A small image inpainting model, trained from scratch: 14600 steps, 60.5 epochs.
Rows from block 7, named by matrix and row number. Rows with one number belong to one channel. Each number is 128 + 32 x the weight over its row's rms, rounded and kept within 0 to 255. All counts start at 0. After the name is the row's rms in percent of the matrix's.
# convs0: first 3x3 conv (model.mid.1.convs.0.weight, 128x128x3x3), inputs 90-99, a 3x3 kernel for each
# convs1: second 3x3 conv (model.mid.1.convs.1.weight, 128x128x3x3, transposed), outputs 90-99, a 3x3 kernel for each
convs0.58 115 [ 86 151 130 100 142  93 141 121  78 158 101 101 115 100  94  83 105 110 115  94 134 126 121 145 131 133 142 136 104  96 111 129  98  98 158 124 129 115 150 142 128 135 141 128 123 103  87  43 130 102  56 123  83  38 136 151 150 134 131 126 164 133 135 146 115 100 162 130  94 151 107  92 129 107 120 148 140 110 183 187 153  88  61 106  81  72 115 103 127 131]
convs1.58 127 [191 158 106 161 157 143 124 151 167 133 100 106 142 137 106 159 168 131  74  53 104  99  83  98 122 114  89  78 100 137  90 106 137 110  96 103 121 130 120 114 121 115 107 104 107 118 103 146 124 115 142 131 128 127 179 202 142 176 183 122 165 146 121 111 113  85 116  99  75 138 106  92 119  73 122 129 115 144 138 157 163 122 147 142 127 136 132 146 116  98]
convs0.59 074 [129  99 126 144 138 122  65 135 117 130 127 165 140 108 146 186  99 133 101 109 138  96 100 155 124 108 130  73 147 123  82 106 101 114  84  99 106  83 128  87  66 121 100  95 126 125 151 190  78 151 177  89 174 214  94  86 113 122 135 130  98 132 124  95  70 108  76  82 122  77  61 103 124  88 116 135 122 101 127  98  88 182 124 155 142 119 145 104 116 114]
convs1.59 059 [143 181 168 181 170 126 136 106  78 119 152 182 104 120 164  74 111 163 110 127 159 110 120 163 104 126 156 148 154 154 141 126 135 133 133 130 123 118 171 107 128 193 131 152 158 147 107  85 158 108  67 124 121  80  76 109 115 110 147 146 170 128 147 118 135 113  92 123 130  99 126 140 164 156 124 129 135 130 104 119 158 164 154 148 144 101  80 138 112  75]
convs0.60 117 [170 123 107 129 150  92  50 140 109  82 138 164  90 108 162 145 100  96 101  96 123 125 124 113 157 138  99  83 131 107  98  86  63 112  76  92 132 132 122 155 131 132 168 157 136 207 155 150 127 127 147 109 114 231 129 122 128 127 135 165 126 153 177 155 142 140 117 107 143  81  83 130  83 107  81  61  97  87  63  63  90  75 115 159  95 116 137  84  68  81]
convs1.60 129 [179 168 176 166 100 117 128  73  47 171 120 105 123 130 161 106 129 174 153 135 108 112 126 134 113 147 170 141 153 143 148 145 141 158 151 135 178 176 150 181 175 161 193 185 177 107  96  98 102 109 101  93 124 110 112 158 186 141 135 139 174 129 119 111 115 116  91 118 124  85 139 146 130 100 111 123 110 144  87  91 125 110 113 129 111 119 109 139 150 123]
convs0.61 052 [ 99  61 101 118 107 123 119 142 129 197 190 198 196 193 202 192 169 178 143 153 133 128 125 125 123 128 132 112 116  95  92 110 114  78 105 132  99  81  93  93  89  93  78  87  91 197 203 240 163 185 224 180 190 198 134 120 101 124 126 106 124 119 107  83  78 112  91 102 104  91  83  83 171 189 180 142 153 151 116 112 150 145 159 211 125 162 184 140 148 129]
convs1.61 026 [140 171 155 148 162 142 124 141 100 128 154 167 128 132 133 124 141 139 157 144 146 128 117 113  88  91 121 140 147 149 119 123 122 130 124 136 166 154 173 134 121 183 126 152 219 126 119  97 109 119  94 112  87  93 113 123 132  55 105 134  81  99 126  45  77  68  42  54 117  80  81 124 134 123 113 187 180 124 203 160  97 165 127 121 139 102 105 121 134 126]
convs0.62 118 [ 94 191 138 129 169 158 128 113 150 121 106 115 118 113  87 123 166 127 124 138 161 148 138 152 136 151 145 181 180 127 165 168 120 182 173 107 141 127 107 141 116 120 126 101 103 125  95  36 133  93  48 112 121 134 123 121  86  94 105  99  96  85  74 114 135 131 123 127  99 137 130 103  95 155 210 135 168 178 156 159 117 106 113 119  87 100  70 169 148 166]
convs1.62 149 [164 142 158 163 158 206 132 119 144 148 113  86 160 118 101 131 120 120 143 139 114 122 107  80 102 103  71  96 116 143 107  86  87 114  97 100 112 115  60 112 123  76  98 117  64 156 164 168 161 134 132 189 164 151 130 165 153 124 166 174 102 118 118 167 143 152  92  85  90 101 114 119 111  86 114 132 122 164 102 131 201 117 162 158 113 112  84 150 124 100]
convs0.63 116 [113 106 117  70  74  59  70 101 144 144 162 159  93 107 129 125  89 117  91 118 154  76 105 126  95  98 117 108  97 112 117 103  80  86 111  62 113 123 143 129 108 125 161 150 170 134 131 180 105 106 121 138 103 140 117 102  91  98 103 135 114 140 177 151 144 159  66  68 106  42  92 123 132 112  92  81  93  92 100  79  69 153 161 167 106 123 140  75  73  74]
convs1.63 127 [101 143 161 113 127 127 129 118 104 129 101  85  88 116 147  79 123 156 156 154 104 124 151 150 114 146 159 142 145 119 113 115 123 145 137 127 177 146 134 168 156 166 130 154 161 129 118 105 121 110  94  94 120 117 116 151 173 152 154 157 171 142 135 150 179 175 140 144 155 161 132 133 115  77  89 100 129 134 120 143 149 135 134 124 138 117  92 135 119  97]
convs0.64 110 [ 83 152 121 106 126 105  92  66 117 150 158 168 140 129 144  92 101 109 118 109 118 154 151 123 168 160 109 170 195 152 159 179 134 154 172  86  90 110 111 109 138 106 108  90  50  75  68  89  38  84  99  77  75  34  99 121 129  59  87 121  69  85 117 111 104 108 125 100  91 114 101  87 182 175 168 125 153 182 144 135 173 170 154 160  72  96 103  71  92 104]
convs1.64 145 [193 158 175 141 116 150 135 108 125 133 117 123 163 146 142 106 114 124 108 121 113 129 125 102 104 120 110  80  96 103 107 114 109 107  93 107  74  90  53  95 127  85  79 115  85 184 187 192 178 156 157 176 159 148 122 139 117  96 133 120 106 125 116 134 138 127  91  92  99 162 156 168 161 139 182 147 126 182 100  95 135  86 114 120 114 127 119 146 131 107]
convs0.65 115 [166 162 142  92 100 149 127 159 206  79  86 102 155 111  98 156 112 108 141 114  87 118 107  69 141 123  93 137 136 163 117 113 158 101  90 138 116 100 105 115 134 150 166 155 131  90  85  75 113 109  73  85 104 113 106  92  70 117 112  70 136 143 106 118 119  98  87 121 121 127 121  97 193 161 172 150 137 170  68 115 140 105 160 118 178 129  53 127 121 112]
convs1.65 113 [ 61  88 144  92 129 199 173 138 136 207 203 153 115 119  95  59  94 111 161 174 134 156 158 123 102 118 111 160 150 108 156 152 121 112 139 154 151 151 122  87 117 110  96 141 144 129 147 137 138 129 122 113 102 114 112  88  98 134 117 114 200 177 127  82  74 129 173 150 163 189 137  87 132 125 112 105 115 123 126 130 132 180 164 108 173 134 104  78 105 152]
convs0.66 109 [ 64  81  99  90  85 140  65  92 170 153 127 109 100  68  30  92  92  48 122 119 109 116 106  94  97 101  85 134 129 132 177 144 111 171 129  99 110 130 122 115 121 115 128 125 151 145 154 136 192 138 113 173 147 117 155 124 119 142  86 100 125 106 136 132 125 148 116 127 140 147 141 156 139 149 133 161 125 119 146  47  79 134 132 105  99  69  34  87  58  21]
convs1.66 131 [163 169 153 132 119 134  77  82 130 159 148 170 175 187 196 209 233 204 151 140 148 123 146 158 163 188 175 111 108  97  96  94 112 131 140 157 137 112 115 152 147 149 188 181 156 133 118 121 123 109 126 123 107 123 119 141 100 129 121  82 100  83  71 113 122 105 100 105  71 132 121  71 176 195 193 157 187 184 109 154 168  98 105 112 100 117 119 151 153 138]
convs0.67 104 [ 97  94  92 122  65  42 116  75  29 118 150 181 104 138 149 127 144 182 132 147 103 111 160 103 133 166 125 113 154 142  95  95 139 102  59  85 122 122  90 113 153 112 110 153 138 111  55  59 164 119 110 172 112 124 142 131 190 142 127 158 112 100 158 144 140 116 157 138 146 148 100 121 153 163 146 103 120 138  70  69 150 180 157 135 129 138  93  93 105 126]
convs1.67 099 [148 113 139 136  92 134  82  66  79  49 117 103  71 122 140 118 136 174  63 117 103 101 134 116 130 164 154 153 141 119 107 123 123 119 136 133  99 104  91 135 118 102 177 161 121 118 135 140 128 145 134 125 139 131 166 110 140 153 128 151 128 120 122 153 141 141 151 172 144 130 160 169  90 117 133 101 113 125  77  94 141 161 163 146 123 144 131 145 141 117]
convs0.68 115 [208 190 159 212 183 119 190 171  53  82  63  93 114  69  97 121 107 132 115 155 165 104 104 150 127  82 136 119 117 122  92 110  98  96  87  87 136 143 120 130 118 114 160 121 116 116 160 173  86 136 131  65 101 153 112  81  94 116 110 128 132 143 144 116 123 133  80 114 169 124 112 112 128 127 118  58  60 110  80  80 105 108 109 105  42  71 139  49  97 159]
convs1.68 129 [156 108  49 170  96  52 141  95  85 184 166 184 153 147 157  87 118 132 140 146 183  94 133 179  49  99 151 145 155 158 122 154 183  98 142 186 153 161 188 149 146 150 118 116 120  87  98 124  61 122 164  80 130 157 147 127 111 171 134 103 192 137  91  88 133 184  88 126 155 142 163 139 151 145 118 159 126 108 140 121 125  80 112 133  68 131 168  77 140 180]
convs0.69 054 [101  14  83 148 115  76 116 152  71 209 214 185 170 166 181 166 152 208 116 100 138 138  98 153 149 105 149  98 143  84  83  72 104  77  68 142  99  90 111 108 103 133 117 119 137 105 153 157  90 131 123 117 154 104 131 121 125 123 121 101 127 143 109  38 129 183  91 138 137 131 112  82 133 153  76 103 111  94   5  59 162 121 144 245 130 129 182 154 121  92]
convs1.69 047 [ 94 115 140 129 142  79 139 154  21  92 143 161 163 110 128 183 113  88 134  96 107 145  95 135 112  92 146 170 156 130 133 128 123  99 156 179 173  88  83 129 102 136  73 127 173  90 135 113 108 113 105 124  96  69 115 138 123 117 141 117 148 160 114 114 131 122 106 153 167  69 139 206 138 158 179 185 157 166 190 133 134 108 113 102  87  92 109  96 121 132]
convs0.70 068 [107  69  39  76  82  60  47  73  95 146 182 207 167 174 203 181 180 210 136 134 108 122 153 138 119 162 158 103 121 127 102  89  67 123 108  36 128 125 120 111 104 120 111 123 147 146 122 140 118 119 149 116 135 199  97  93  94 113 114 104 106 116 117 124 128 146 136 116 154 133  81  97  43  93 120  81 114 110  84  96  67 115 131 130 139 142 143 123 115 108]
convs1.70 051 [167 179 189 132 158 186  77  77  59 140 126 121 123 121 117 117 142 162 150 123 108 124 113 103 137 138 128 145 138 127 150 137 120 177 161 152 172 138 140 162 121 128 170 125 143  61  83  81  78 105  86  70  89  60 137 182 213 157 174 208 174 158 189 102 120  93 122 108  94 147 131 119 136 133 121 131 145 132 119 145 152 112  89 108 143 106  84 159 142 103]
convs0.71 061 [ 98  85  46  84  94 124 126 109 139 163 182 201 202 207 188 205 240 216 158 147 145 131 150 157 119 144 139  97  93 102 119 111  58 119 133  52 124 136 149 117 126 136 130 129 128  98 114 145  99 126 170 126 155 177  94  88  80 107 110  97 124 106  95 167 135 122 111  90 114  88  80 125  97  77 156 123 149 125 128 161  59 182 170 102 122 148 145  86 114 157]
convs1.71 043 [108 143 125  74 171 193  45 113 154 201 176 120  89 122 106  77 125 140 136 141 127 128 121  99 132 113  96 137 148 161 154 147 127 209 177 138 106 156 177 102 123 147 144  98  82 134  90  76 119 121  90  70  86  93 120 133 172 131 134 186 159 147 204  87 103 112 179 136 107 214 155 119 155 128 102 172 150 101 176 211 167 131 109 127 142 119  90 196 127  97]
convs0.72 109 [149 188 189  71 151 203  79 123 188 182 169 148 183 154 129 127 119 102 117  89  94 136 113  54 144 136  85 111 110 109 121 138 131 104 144 147 123  80 133 134 125 121 137 136 130 126  98  95 116 122 137 138 151 111 120  84  94 148 142 140 132 141 143 108  93 126 106 103 129 137 146 152 125 130 188 117  99 132 135 134 108 110 152 120 125 125  86 110 114  75]
convs1.72 120 [ 86 101 111 138 145 123 141 163 171 102  86  90 123  86  57 136 113  82 155 135 123 175 133 115 144  96  84 162 156 147 140 160 163 105 118 149 121 119 119 106 110 152 108 104 141 166 176 148 157 143 138 134 114 100  80  83  99 106 111 103 125 136 128 123  97  98 151 118  79 153 147 109  89 105 119 100  93 103 144 150 126 203 161 131 158 166 171 123 128 168]
convs0.73 074 [ 45 138 111  88 131 137 150 124 108 175 177 188 169 187 173 141 158 178 143 166 162 110 163 145  94 157 158 187 102  70 132 133 110 127 144 136 105 124 129 104 141 115 103 130 110 116  83 126 131 122 128 117 107 100 112 129 140 127 112 139 169  95 108 181 154 118 149 136 128  93  72  87  80 155 188  64 127 167  46  81 159 132 165 173 157 178 169 124 135 183]
convs1.73 062 [ 79  79  53  84 108  85  98 102  83 132  94 104 139 131  98  86 116  96 128 125 137 147 123 128 100  81  88 130 130 143 136 132 147 142 122 177 163 147  90 130 130 152 118 103 179 116 100 158 149 116 131 119 100  76 135 166 134 110 149 117 137 183 154 135 168 165 199 147 112 232 188 127 107 122 159 118 116 120 129 116  55 156 150 134 153 144 158 137 127 211]
convs0.74 075 [155 158 119 132 143 133 106 131 112 196 194 219 217 199 216 234 203 211 113 134 122 101 127 130 120 120 130 123 131 129 107 115 112 117 126 105 112 122 109 109 129 118 114 130 101 108  94 133 112 112 127  95 110 110 143 141 146 153 140 152 165 138 139 204 154 147 159 129 131 117 105 120 113 142 188 119 121 164 125  96 141 162 168 156 130 163 194 134 151 191]
convs1.74 046 [102  82  45  93 112 102  65  73  99 177 162 120 133 158 131  61 128 162 135 147 168 116 139 139 109  93 121 132 161 185 118 133 176 134 102 156  76 131 124  98 128 107 138 135 113 157 119 135 144 144 135  87 121 126  87 112 114 106 115 128 154 150 124 101 144 141 115 124 117 150 138 102 153 142 137 151 148 106 114 124  87 152 170 182 151 120 160 163 128 138]
convs0.75 133 [155 200 137 134 183 162 138 174 117  49  44 110  42  31 122  95  39  74 147 158 162 102 136 181 107 130 148 149 144 111 135 182 149 131 190 156 171 129 134 126 107 132 122  98 115 174 131 145 170 149 126 167 122 117 129 132 126 122  85 111 147  83 133 179 147 101 202 155 107 253 152 101 177 156 177 128 141 127 144 126 111 150 151  89  85 148 142  46  69 123]
convs1.75 123 [139 121  81 118 143 122 116 148 133 128 133 119 136 122 124 125 119 133 112 129 136 107 103 120 101  79 109 117 167 179 129 152 161 132 127 138 131 130 128 163 115  89 162 118 107 130 113 134 114 101 152 102  99 128 123 157 157  89 149 162 102 140 163 122 163 127 107 155 123 124 138 114 127 116 106 146 127 100 151 153 115  57 126 196  54 105 180  91  93 140]