config = dict(
    dataset='crops of objects in photos (Visual Genome)',
    train_examples=61751,
    arch='unet',
    weight_standardization=False,
    blocks_per_level=3,
    upsampling='nearest_conv',
    beta2=0.999,
    max_steps=14600,
    batch_size=256,
    warmup_steps=290,
)
Rows from block 5, named by matrix and row number. Rows with one number belong to one channel. Each number is 500 + 40 x the weight over its row's rms, rounded and kept within 0 to 999. All counts start at 0. Numbers have three digits each. After the name is the row's rms in percent of the matrix's.
# convs0: first 3x3 conv (model.enc.1.2.convs.0.weight, 64x64x3x3), inputs 30-34, a 3x3 kernel for each
# convs1: second 3x3 conv (model.enc.1.2.convs.1.weight, 64x64x3x3, transposed), outputs 30-34, a 3x3 kernel for each
convs0.0 070:493513520470474492528496502493464448483454467482485495515479485448436489478461484543502532455452515435421484526586522514544490506525487
convs0.1 101:554527537509467460535490468492463469523531505557531515524467495535495528541531570549480482528453508482468501489458464467493453506528494
convs0.2 105:523524480546508469531537524459464509507481493502474538549481485532501478505480445560551530526519510512498496508419505508424484453438480
convs0.3 123:475538533464450485442403470467475477528548520555535459491495441515526482548491462450458397463476477498491488501620561475525533473422456
convs0.4 107:519487507456475552525557579491477494533515514559492501459431551496460526494530548541466520485449501474492547531452463493519491464547546
convs0.5 108:444526541451546527457496425531485517517480543506463516479481458474471516517488537398521494376560553473441585553512482482510511499502509
convs0.6 106:470467517430365469378383379471530527501529564473504496510534519574530481484477475469440426499515558397443549469502513501436469513544488
convs0.7 075:510514557549533559553548544538480457475464448478531508491476532500477513444480499526503530542566586451562585452445495477472519485507524
convs0.8 114:547514529555473433567446391509476450520531503537563559486507503523531501462465565513511490483569446475560497504522505534486520500486520
convs0.9 112:395488536482470506540461484477534498523503484495514475426507500502435431489475449390432412486491504468532578460512538551475481512484519
convs0.10 126:569541529574514468541468422447479509459484502517559506420548532461477548512484525539541479522455485531477491466494577458458556451410467
convs0.11 058:538528486519487496475490524454480500469459501473430430553522480546529508530556531516488558497472526484507479500495472471444565414497547
convs0.12 115:468484479497507472466489451535452453520477491506434541538504494539574510473507459517515510544537520528522541472487508461531502418502493
convs0.13 115:480514532482586506528541507493509531534559514521479516504497524513548494521520416526472506489527513474511444503497511498578477562516423
convs0.14 066:585561565599582548628633572489457447506423416497434425486487491506474488500418463500476501506482490513497478553511531559510509552516526
convs0.15 086:509504437502494472529481464461467514396477563465480511512478413425488517443441516574585495500552553486472417505489494490509580461479497
convs0.16 105:443483520463466542466483520427513558456457491534503514525492458563494462554525463529459548524411522511466536532486430511449507486514490
convs0.17 111:465416449461446445524503507557519486595509445549468415411476551478495542530467462504507513474446453477434450485427462463454483472454470
convs0.18 080:506474474500502488525522497492499516489466475486424433463484543460463490529483523527519558508485530564515507536549554556578539594581556
convs0.19 104:512549533475528534455505516470490571479528583523478513477521517479566502499517494447496512422542560490501517469525515439541484399444471
convs0.20 075:463466480494457475532510496520513446525508464530510443452465457444498492520519515532518572444543529558550512492467445538505451538448495
convs0.21 107:525563553445441432415453448507436444522537557513546601490491494504485536549576554523484462468468496511546535462471444517447452579581544
convs0.22 114:514506517565533477594507435430439480435432493432441537481478500499462498515467531547495433549535476519550522477449550513503557540500558
convs0.23 081:523494461471441446514474523492519531504485528551534520487506539478465501535543552535534533518460496520518565537544450518512431532497452
convs0.24 102:535542516515496490476442468581600576596537499535515529484474520513478445522418510466524494490564479508510535498543511547509447507419532
convs0.25 107:547524496530498466548513509468483495475490542461453477407436495467507561493473523482500531541520539510467460499432469417374487449445482
convs0.26 121:446455483469509517492464461541484455487473479514491503517490528492492539499492492484473472553554547519504509466464450498524476454441456
convs0.27 080:524530506460491511477498526451498511441477540442459545483514481509489452466465452512534445552525494526475480516527534468493485493502542
convs0.28 090:491443422513466416483447398389446512397462549431520598508469462479475479447467506557546538531514516498494507480511483517509472510510514
convs0.29 107:523540493538495485524531504520507510451496507501448449516477455474525516515464454557509513524533541545517481512509518496501512497544507
convs0.30 101:497527490494470459511465475548486485576538489564524464531539512515531514542477459499514560458491504411454485512474468529507484481441450
convs0.31 094:559555532567503494581476479486472484471484458537520457511507464483489481492497514515519516531526492549535491491540477513491401523413462
convs0.32 084:542481476507462485491513524496468434482464474418450452492431472480441492434459465537522450491536499510524445583473532548520539486573531
convs0.33 096:460529441464530487473489538527494521551554536521480501543571468535552467524500464511532479459521484532531433509544375474487386477417481
convs0.34 102:483421437477449420515490451491491501508526565529544563502465528469483595486483545525522551485478565508478513406373460370458490416461425
convs0.35 100:500522538499516468472451440463495564450485560504488491505450545502584546539548421505482500471535545504520489510436502450537459498447449
convs0.36 097:472465475548500476526496450560536521532570521490567564548486473539531490506550581518522529558575485449516461533519519516496496537510515
convs0.37 119:506513505507506492525522511487466467464458472450445447451459449455457468469461475561542540574569572564557578521509499520498485535512512
convs0.38 104:467487543453456440510466448497486557548540499522527538514510516558512497495522532376458543560511492484511480477467520503489461511553494
convs0.39 100:567480541566478420545496409531489507554533487501561558402539562550516496500510493437469540563529510542536472464428554544503500508489491
convs0.40 107:597621550465460471428473453480538546479495509510527506534542535504412452570590593496502508460457513496534527509514452473448414587576526
convs0.41 088:512485489487461468480479445498491473519478455534496468507515579535494540549512516488496567480430479526434411513534544459469517444490501
convs0.42 116:470450522498518505503551542502494514515431412448482459500450483507482502465542499408499538502384539478557453448440482498466498482547450
convs0.43 100:550513580493492557508500521506467496516518487548550483489528500562525520536519534475476489465435502505477533481499526511492503519464479
convs0.44 072:536534501495492480486495489492481483439422450517463468484486519498497514523514559521541526558546553514496467485517530460479510476513533
convs0.45 115:467497562502491487532494466481463494515533524546554546500620552539599495471443459482546519503547493519502496408513517471547468422408437
convs0.46 085:569496539532506527509534491574523497524501506511532493531565549555554541551519499491505497523504492481520497485434490436458510517557508
convs0.47 098:456511488479516524509538560508522537486483511471444461417454495429444506482431458501476511523509519540520499480514513500488455470471493
convs0.48 077:488519548479458490473430473503499421434448419444434448468458509478471506507481511485523590445482513470502543505539536495465486460482492
convs0.49 101:495520537438483546479514561412499547441522553460549540489462476476453467514524536480449525374431515418448513524491457531506508538537561
convs0.50 097:496477449497440437503444443523484498515454447505441456469467532486472466455474427593557567585525517541505501476504478519470399484441375
convs0.51 110:469413398499448410495449423518513500514508487490495493521518523530481478528545508499486493562519462539563476491465450532490468535543517
convs0.52 109:511424480500469452532560526482516524462480492472522489496503497427478522454485539527513524522461528487427539524477477529531429588552498
convs0.53 108:485561553469475508515453444534485438531522493480499517525467470541508470509506493515561547469525542486439445523486467516458466497479487
convs0.54 094:510536515502481510529523553469520592463439557435429499471512464471464476547443485507566542385398454379428447468527508469496494515504486
convs0.55 100:431475460451455453540535479471521563469482523475399430499488493442486527535418487492508533466419476515423447459541533439521526504535523
convs0.56 085:522481536519491484505491470505521559571498487576457431473512549552535541547546514485515574508423509536504456519512539558472528499445510
convs0.57 108:435441465524494526545512526503544527437502515483470534520543513556586529485510480533533564538528503497485474488525524492568566464514498
convs0.58 115:483564571492513533492494472521522544485515501524564531526530539556480512549497536526526580524478544486471547493460502578423515473446514
convs0.59 072:541510503518497485510451474544533509561537478564493427524542555620548580609534563518475552536463498511511467530520512512499498481427507
convs0.60 103:471387522402411545459465466452530517485568599472531569423438464509533493482492544382465475418522571523463535469472488497531509499511568
convs0.61 105:545592521543564502560532466477524566494488550479500575465435516507459500530465522500507516485534498495495488453486537528545490537501445
convs0.62 102:463477468514540451609536471456443481475526533486518547496476506492544476470528534450504548333496535453496556462412442403536495473486538
convs0.63 092:452439388531541450543604524462489510460476488533525474478479453462488522518446503519516504493505525507471485443483424462477417520408413
convs1.0 053:500492434492470435488471385544502500532531487506488450496498474521500444488485469546560572547486486574461377524549515508477426460449370
convs1.1 100:493477477522501497538496472544579520560555537494495503584510381525526470489507498601561479538547508578545478517482398505482441455457414
convs1.2 115:508524515485489489457427458531549530505493497518491502539513519544495504515486533519404403509396379499384427576567526538472511516468520
convs1.3 135:525558499523546484514522510449453442485489453501496474511510467502436436515466486533458447530431476569541492496607587517574469497492409
convs1.4 102:433432450504478481521504516518476473525492488532493487455547475468547501450502540444513565415519561484559591479531505537560522585554530
convs1.5 111:506483504563507527531525518492493501499525527508508542466480449504477489508461502496495466482471471487465474507468496506478531484450496
convs1.6 105:559544524518529520466482501485515540483510567499492499489461487449493545451469545564589531486560557463477510460500477475453519466479453
convs1.7 066:440464464439478491470492491509520553512470470525478470505540525510534454461516458488537557474484538467495507466519497469475460490508504
convs1.8 099:537537558458480515353395501492542553471490458497467442491451451477480505456523487478453493505470482456496488505479510450503527432531535
convs1.9 127:501492514522561572476514522466501495470527595500521485488483489534476454508443424533531511515528630516484529525507523510540544547514457
convs1.10 129:546558471490533500478553523477467522502482485523486505499604496456520532470504510519509496447483470457507487500577481494549527477505530
convs1.11 053:507518485487513518488507502531490487601546461523507514495505576449476502441463498524551585508515550511546606505548557533518542496510528
convs1.12 121:562526501567563532570557536445511537473489574482478551569523505569525497482491494536501450538550515470506558528516495494462479459420456
convs1.13 108:500455436468431476457454503487507496491474492429473452450500455454516491465507448436420419395367425445429433519516479566529481553523495
convs1.14 049:446428442507451433539473467534474432526488435543496483498480472559508404513504446487467535515500526553518542540528474577516493516544492
convs1.15 077:483487447495484497526509497459449470477518570479528553481488526486517497532535461485501534498516526480479486572543491528488447552487470
convs1.16 093:482533523536529526515498537564513448546500450530496473511447498507457520526479514464463410478476405528485439474471489540519508521548499
convs1.17 106:446422433488478476537516514609531450570493439533468444482471436488476480487491519475489515450433480463452470493426427520440450521484494
convs1.18 066:381384385486453474535483494558519427545487447501449464570469439542463509475465508466471478448457495450491536482426433545482488526517513
convs1.19 115:495546556432485525450482525510513500483486509488497526509482456453438448488469493497497546441524527471521566497565542453490518472475498
convs1.20 062:489495452522455432524506447538530471537569470535512497521465406511527442546533455571511464524490491552512572506486473473514484523507477
convs1.21 129:503532579489480476465463461460509555466500520487492506483416334484448360527510475460494495486527534497485442399462416496492421508479422
convs1.22 111:468497460455515486437510507528473496534501519503517516467457434524520465506574495480448456457463501448494510425428443440401444469460479
convs1.23 079:519470404501471453510465457500468507531519502520507476501466421539510450565541503481505549465475516435481467527508480541512490542494469
convs1.24 101:491504481450457417469489436476473489543502430516481390534495485533527504532544518470458524488449481499454491490530561509573528579541454
convs1.25 109:532514512565593580536571563544569543554569542501475460519515563494490510523519558579482475581505458547506482595526529541530540531529528
convs1.26 144:480494530432453519501454474591575511514529532500519515491531555396466498460506491436464538464503537524518495465481494412449436425430420
convs1.27 078:517551557526485494522470446455478532427478506465466514489520503560529525543507521537544524569541497554463493506516519515473506519525543
convs1.28 089:532561583513514524494492479467545582416491525487525553490542584505510561528511561530464410524493422516463434520523549511514531515515529
convs1.29 101:519545547532522551525516524431482492514536506583545562558582557528545502505480460558535484518531458452496538455513546476506556527518557
convs1.30 093:509463422525515510516519534565497425542481425551487433506516425540542484567554515471438441489440456433398414573508456537514490529540530
convs1.31 094:486509544501524553515536564545545512489500473450467486458446472504501497474506508479409470474443515455453508585504496527507514445444465
convs1.32 068:491529521497540485464520463516490475503502512534503484457493554471519513518492508486467530415505505476520580469500562475564526548603570
convs1.33 092:478468490505453503521486504487427432481435477456452513505495463477509522492557539507454463483509538449452539559517530517482553490525597
convs1.34 108:465470503477543534469562514519550531533539525545543501459478446506496472563523534474506445480457426520495424482474494492533500481570511
convs1.35 100:518454472473495510484451483479504476510525549525512540508477452569544527559512508533512561514541497480470435554522507535493497514541514
convs1.36 114:491483483487486500542541555529500499444477475442498529444479502483490462508525466424443505467442487471514484418489481445511506508510490
convs1.37 054:484492475490502523484513545521530524495488505493487467508508509501487477571510492508521488411422471448443475494463518472481555528521545
convs1.38 116:524485472531504522504494539483521525452456469527577610469489447539475440536486486504500521557510495533549510488513478487453457525483470
convs1.39 120:498450420525509507525520530449472465434430484456469560577505466546492500524512518492477446500516450481509503530411417507475482501511528
convs1.40 114:466472521434424460433404406506513538516534556529531554482417380502451431466437442501492524517529592519547544450423399504448413484407385
convs1.41 071:505506533545531516620555517562532484543513481533488447515504493491503502472491523532534497528506450499481423539519488530520502466454464
convs1.42 114:489496524512543537550532530500543516547516503475466500550522475561558516514442497553495446481482467447492497493489504538554511500492489
convs1.43 117:514546470473544494478520495571507497513461456489443447496508497437479523444547534462469487468520497544567525489510468459521522465549557
convs1.44 061:499523519524500517503512518536515468522498441519509531464527546479533549532515556539494487513488438505446491518545512492544517502478517
convs1.45 119:566531503524495536510487526451405442425418494483486513549559437503532448477517490494492537488526528452509500576547494541516517494515534
convs1.46 090:444433410490499481517527534477447454477451439479459480525496464443446446469492483480448455492500461428460522546491453490517514492520476
convs1.47 099:480499500526556580534576604503522557485515519489492508490503608530502540513500485495487484508469438466489504521491548499489571478490556
convs1.48 064:461494489471507495478514488545554512558547432590536430537518483561524470507464514531460490518460411521438427520556497552542515511495531
convs1.49 094:505525484498517476469525515436478485436497548478506555432452490460478504520529512480501480521537497536543495475476484464511529486519530
convs1.50 100:457481462427471471463487501487483467475437381509419420452485483466468492492459494468467435464453440451444437530472438513478463533511486
convs1.51 114:542517490542541518506538536557552500496513470472498497522469424603553458575529505525490496570511492522536519451426387485445412519477454
convs1.52 116:498466461529472450551494446481454473486513471480496454528527506512506526531422432509423467515438505537452490473469470517534465568534457
convs1.53 117:527508471538542529529548561551530483540514481532496474507492464498523492523533523547549503550576547508525509544540511522528482503495513
convs1.54 095:518526435502533487540512496496528542523548533501545541489487475520461444466484435497542577570495499519496418525519442571522494489526548
convs1.55 094:514549510510537533532536557500510513529526505510521562518520473497526429507572514485487504479520467539554539504558529552573533554545554
convs1.56 081:414420448512470508550505528556515512535501446533516535562572471493539499477516552491553526511504439517494464574511419533492481474509536
convs1.57 110:514554541435493516467483544449520554485534510509504494507452439489489455455492505570517513499519464438464481461465459470493503508506519
convs1.58 123:511491519517509496475484474511514525515493438514487433544605523491580531467532513518482406465460423503542501487458455463540509479613473
convs1.59 060:510513446466514473516527488551545513603517476581509501527505434455493457402518516557555493537555455488559498500498445472502493442492509
convs1.60 104:524549590567578581552565515486494521471528593482521569522521497458520499461512502505524507498569532512542525506503535447505538421472493
convs1.61 102:485492476499483483463468510519469412509466419490515468521485532525525517510587481525425474534447479534486501494484475519517454516521452
convs1.62 103:506540574568560529566508476537503461512509552492464542524503480514516503436514546513493434479559577421468590506555566556537562519485516
convs1.63 084:534566569554564562529550571489500452463463470446463531463550563518516555564540528440475552484497568455506581537532545500544539475568571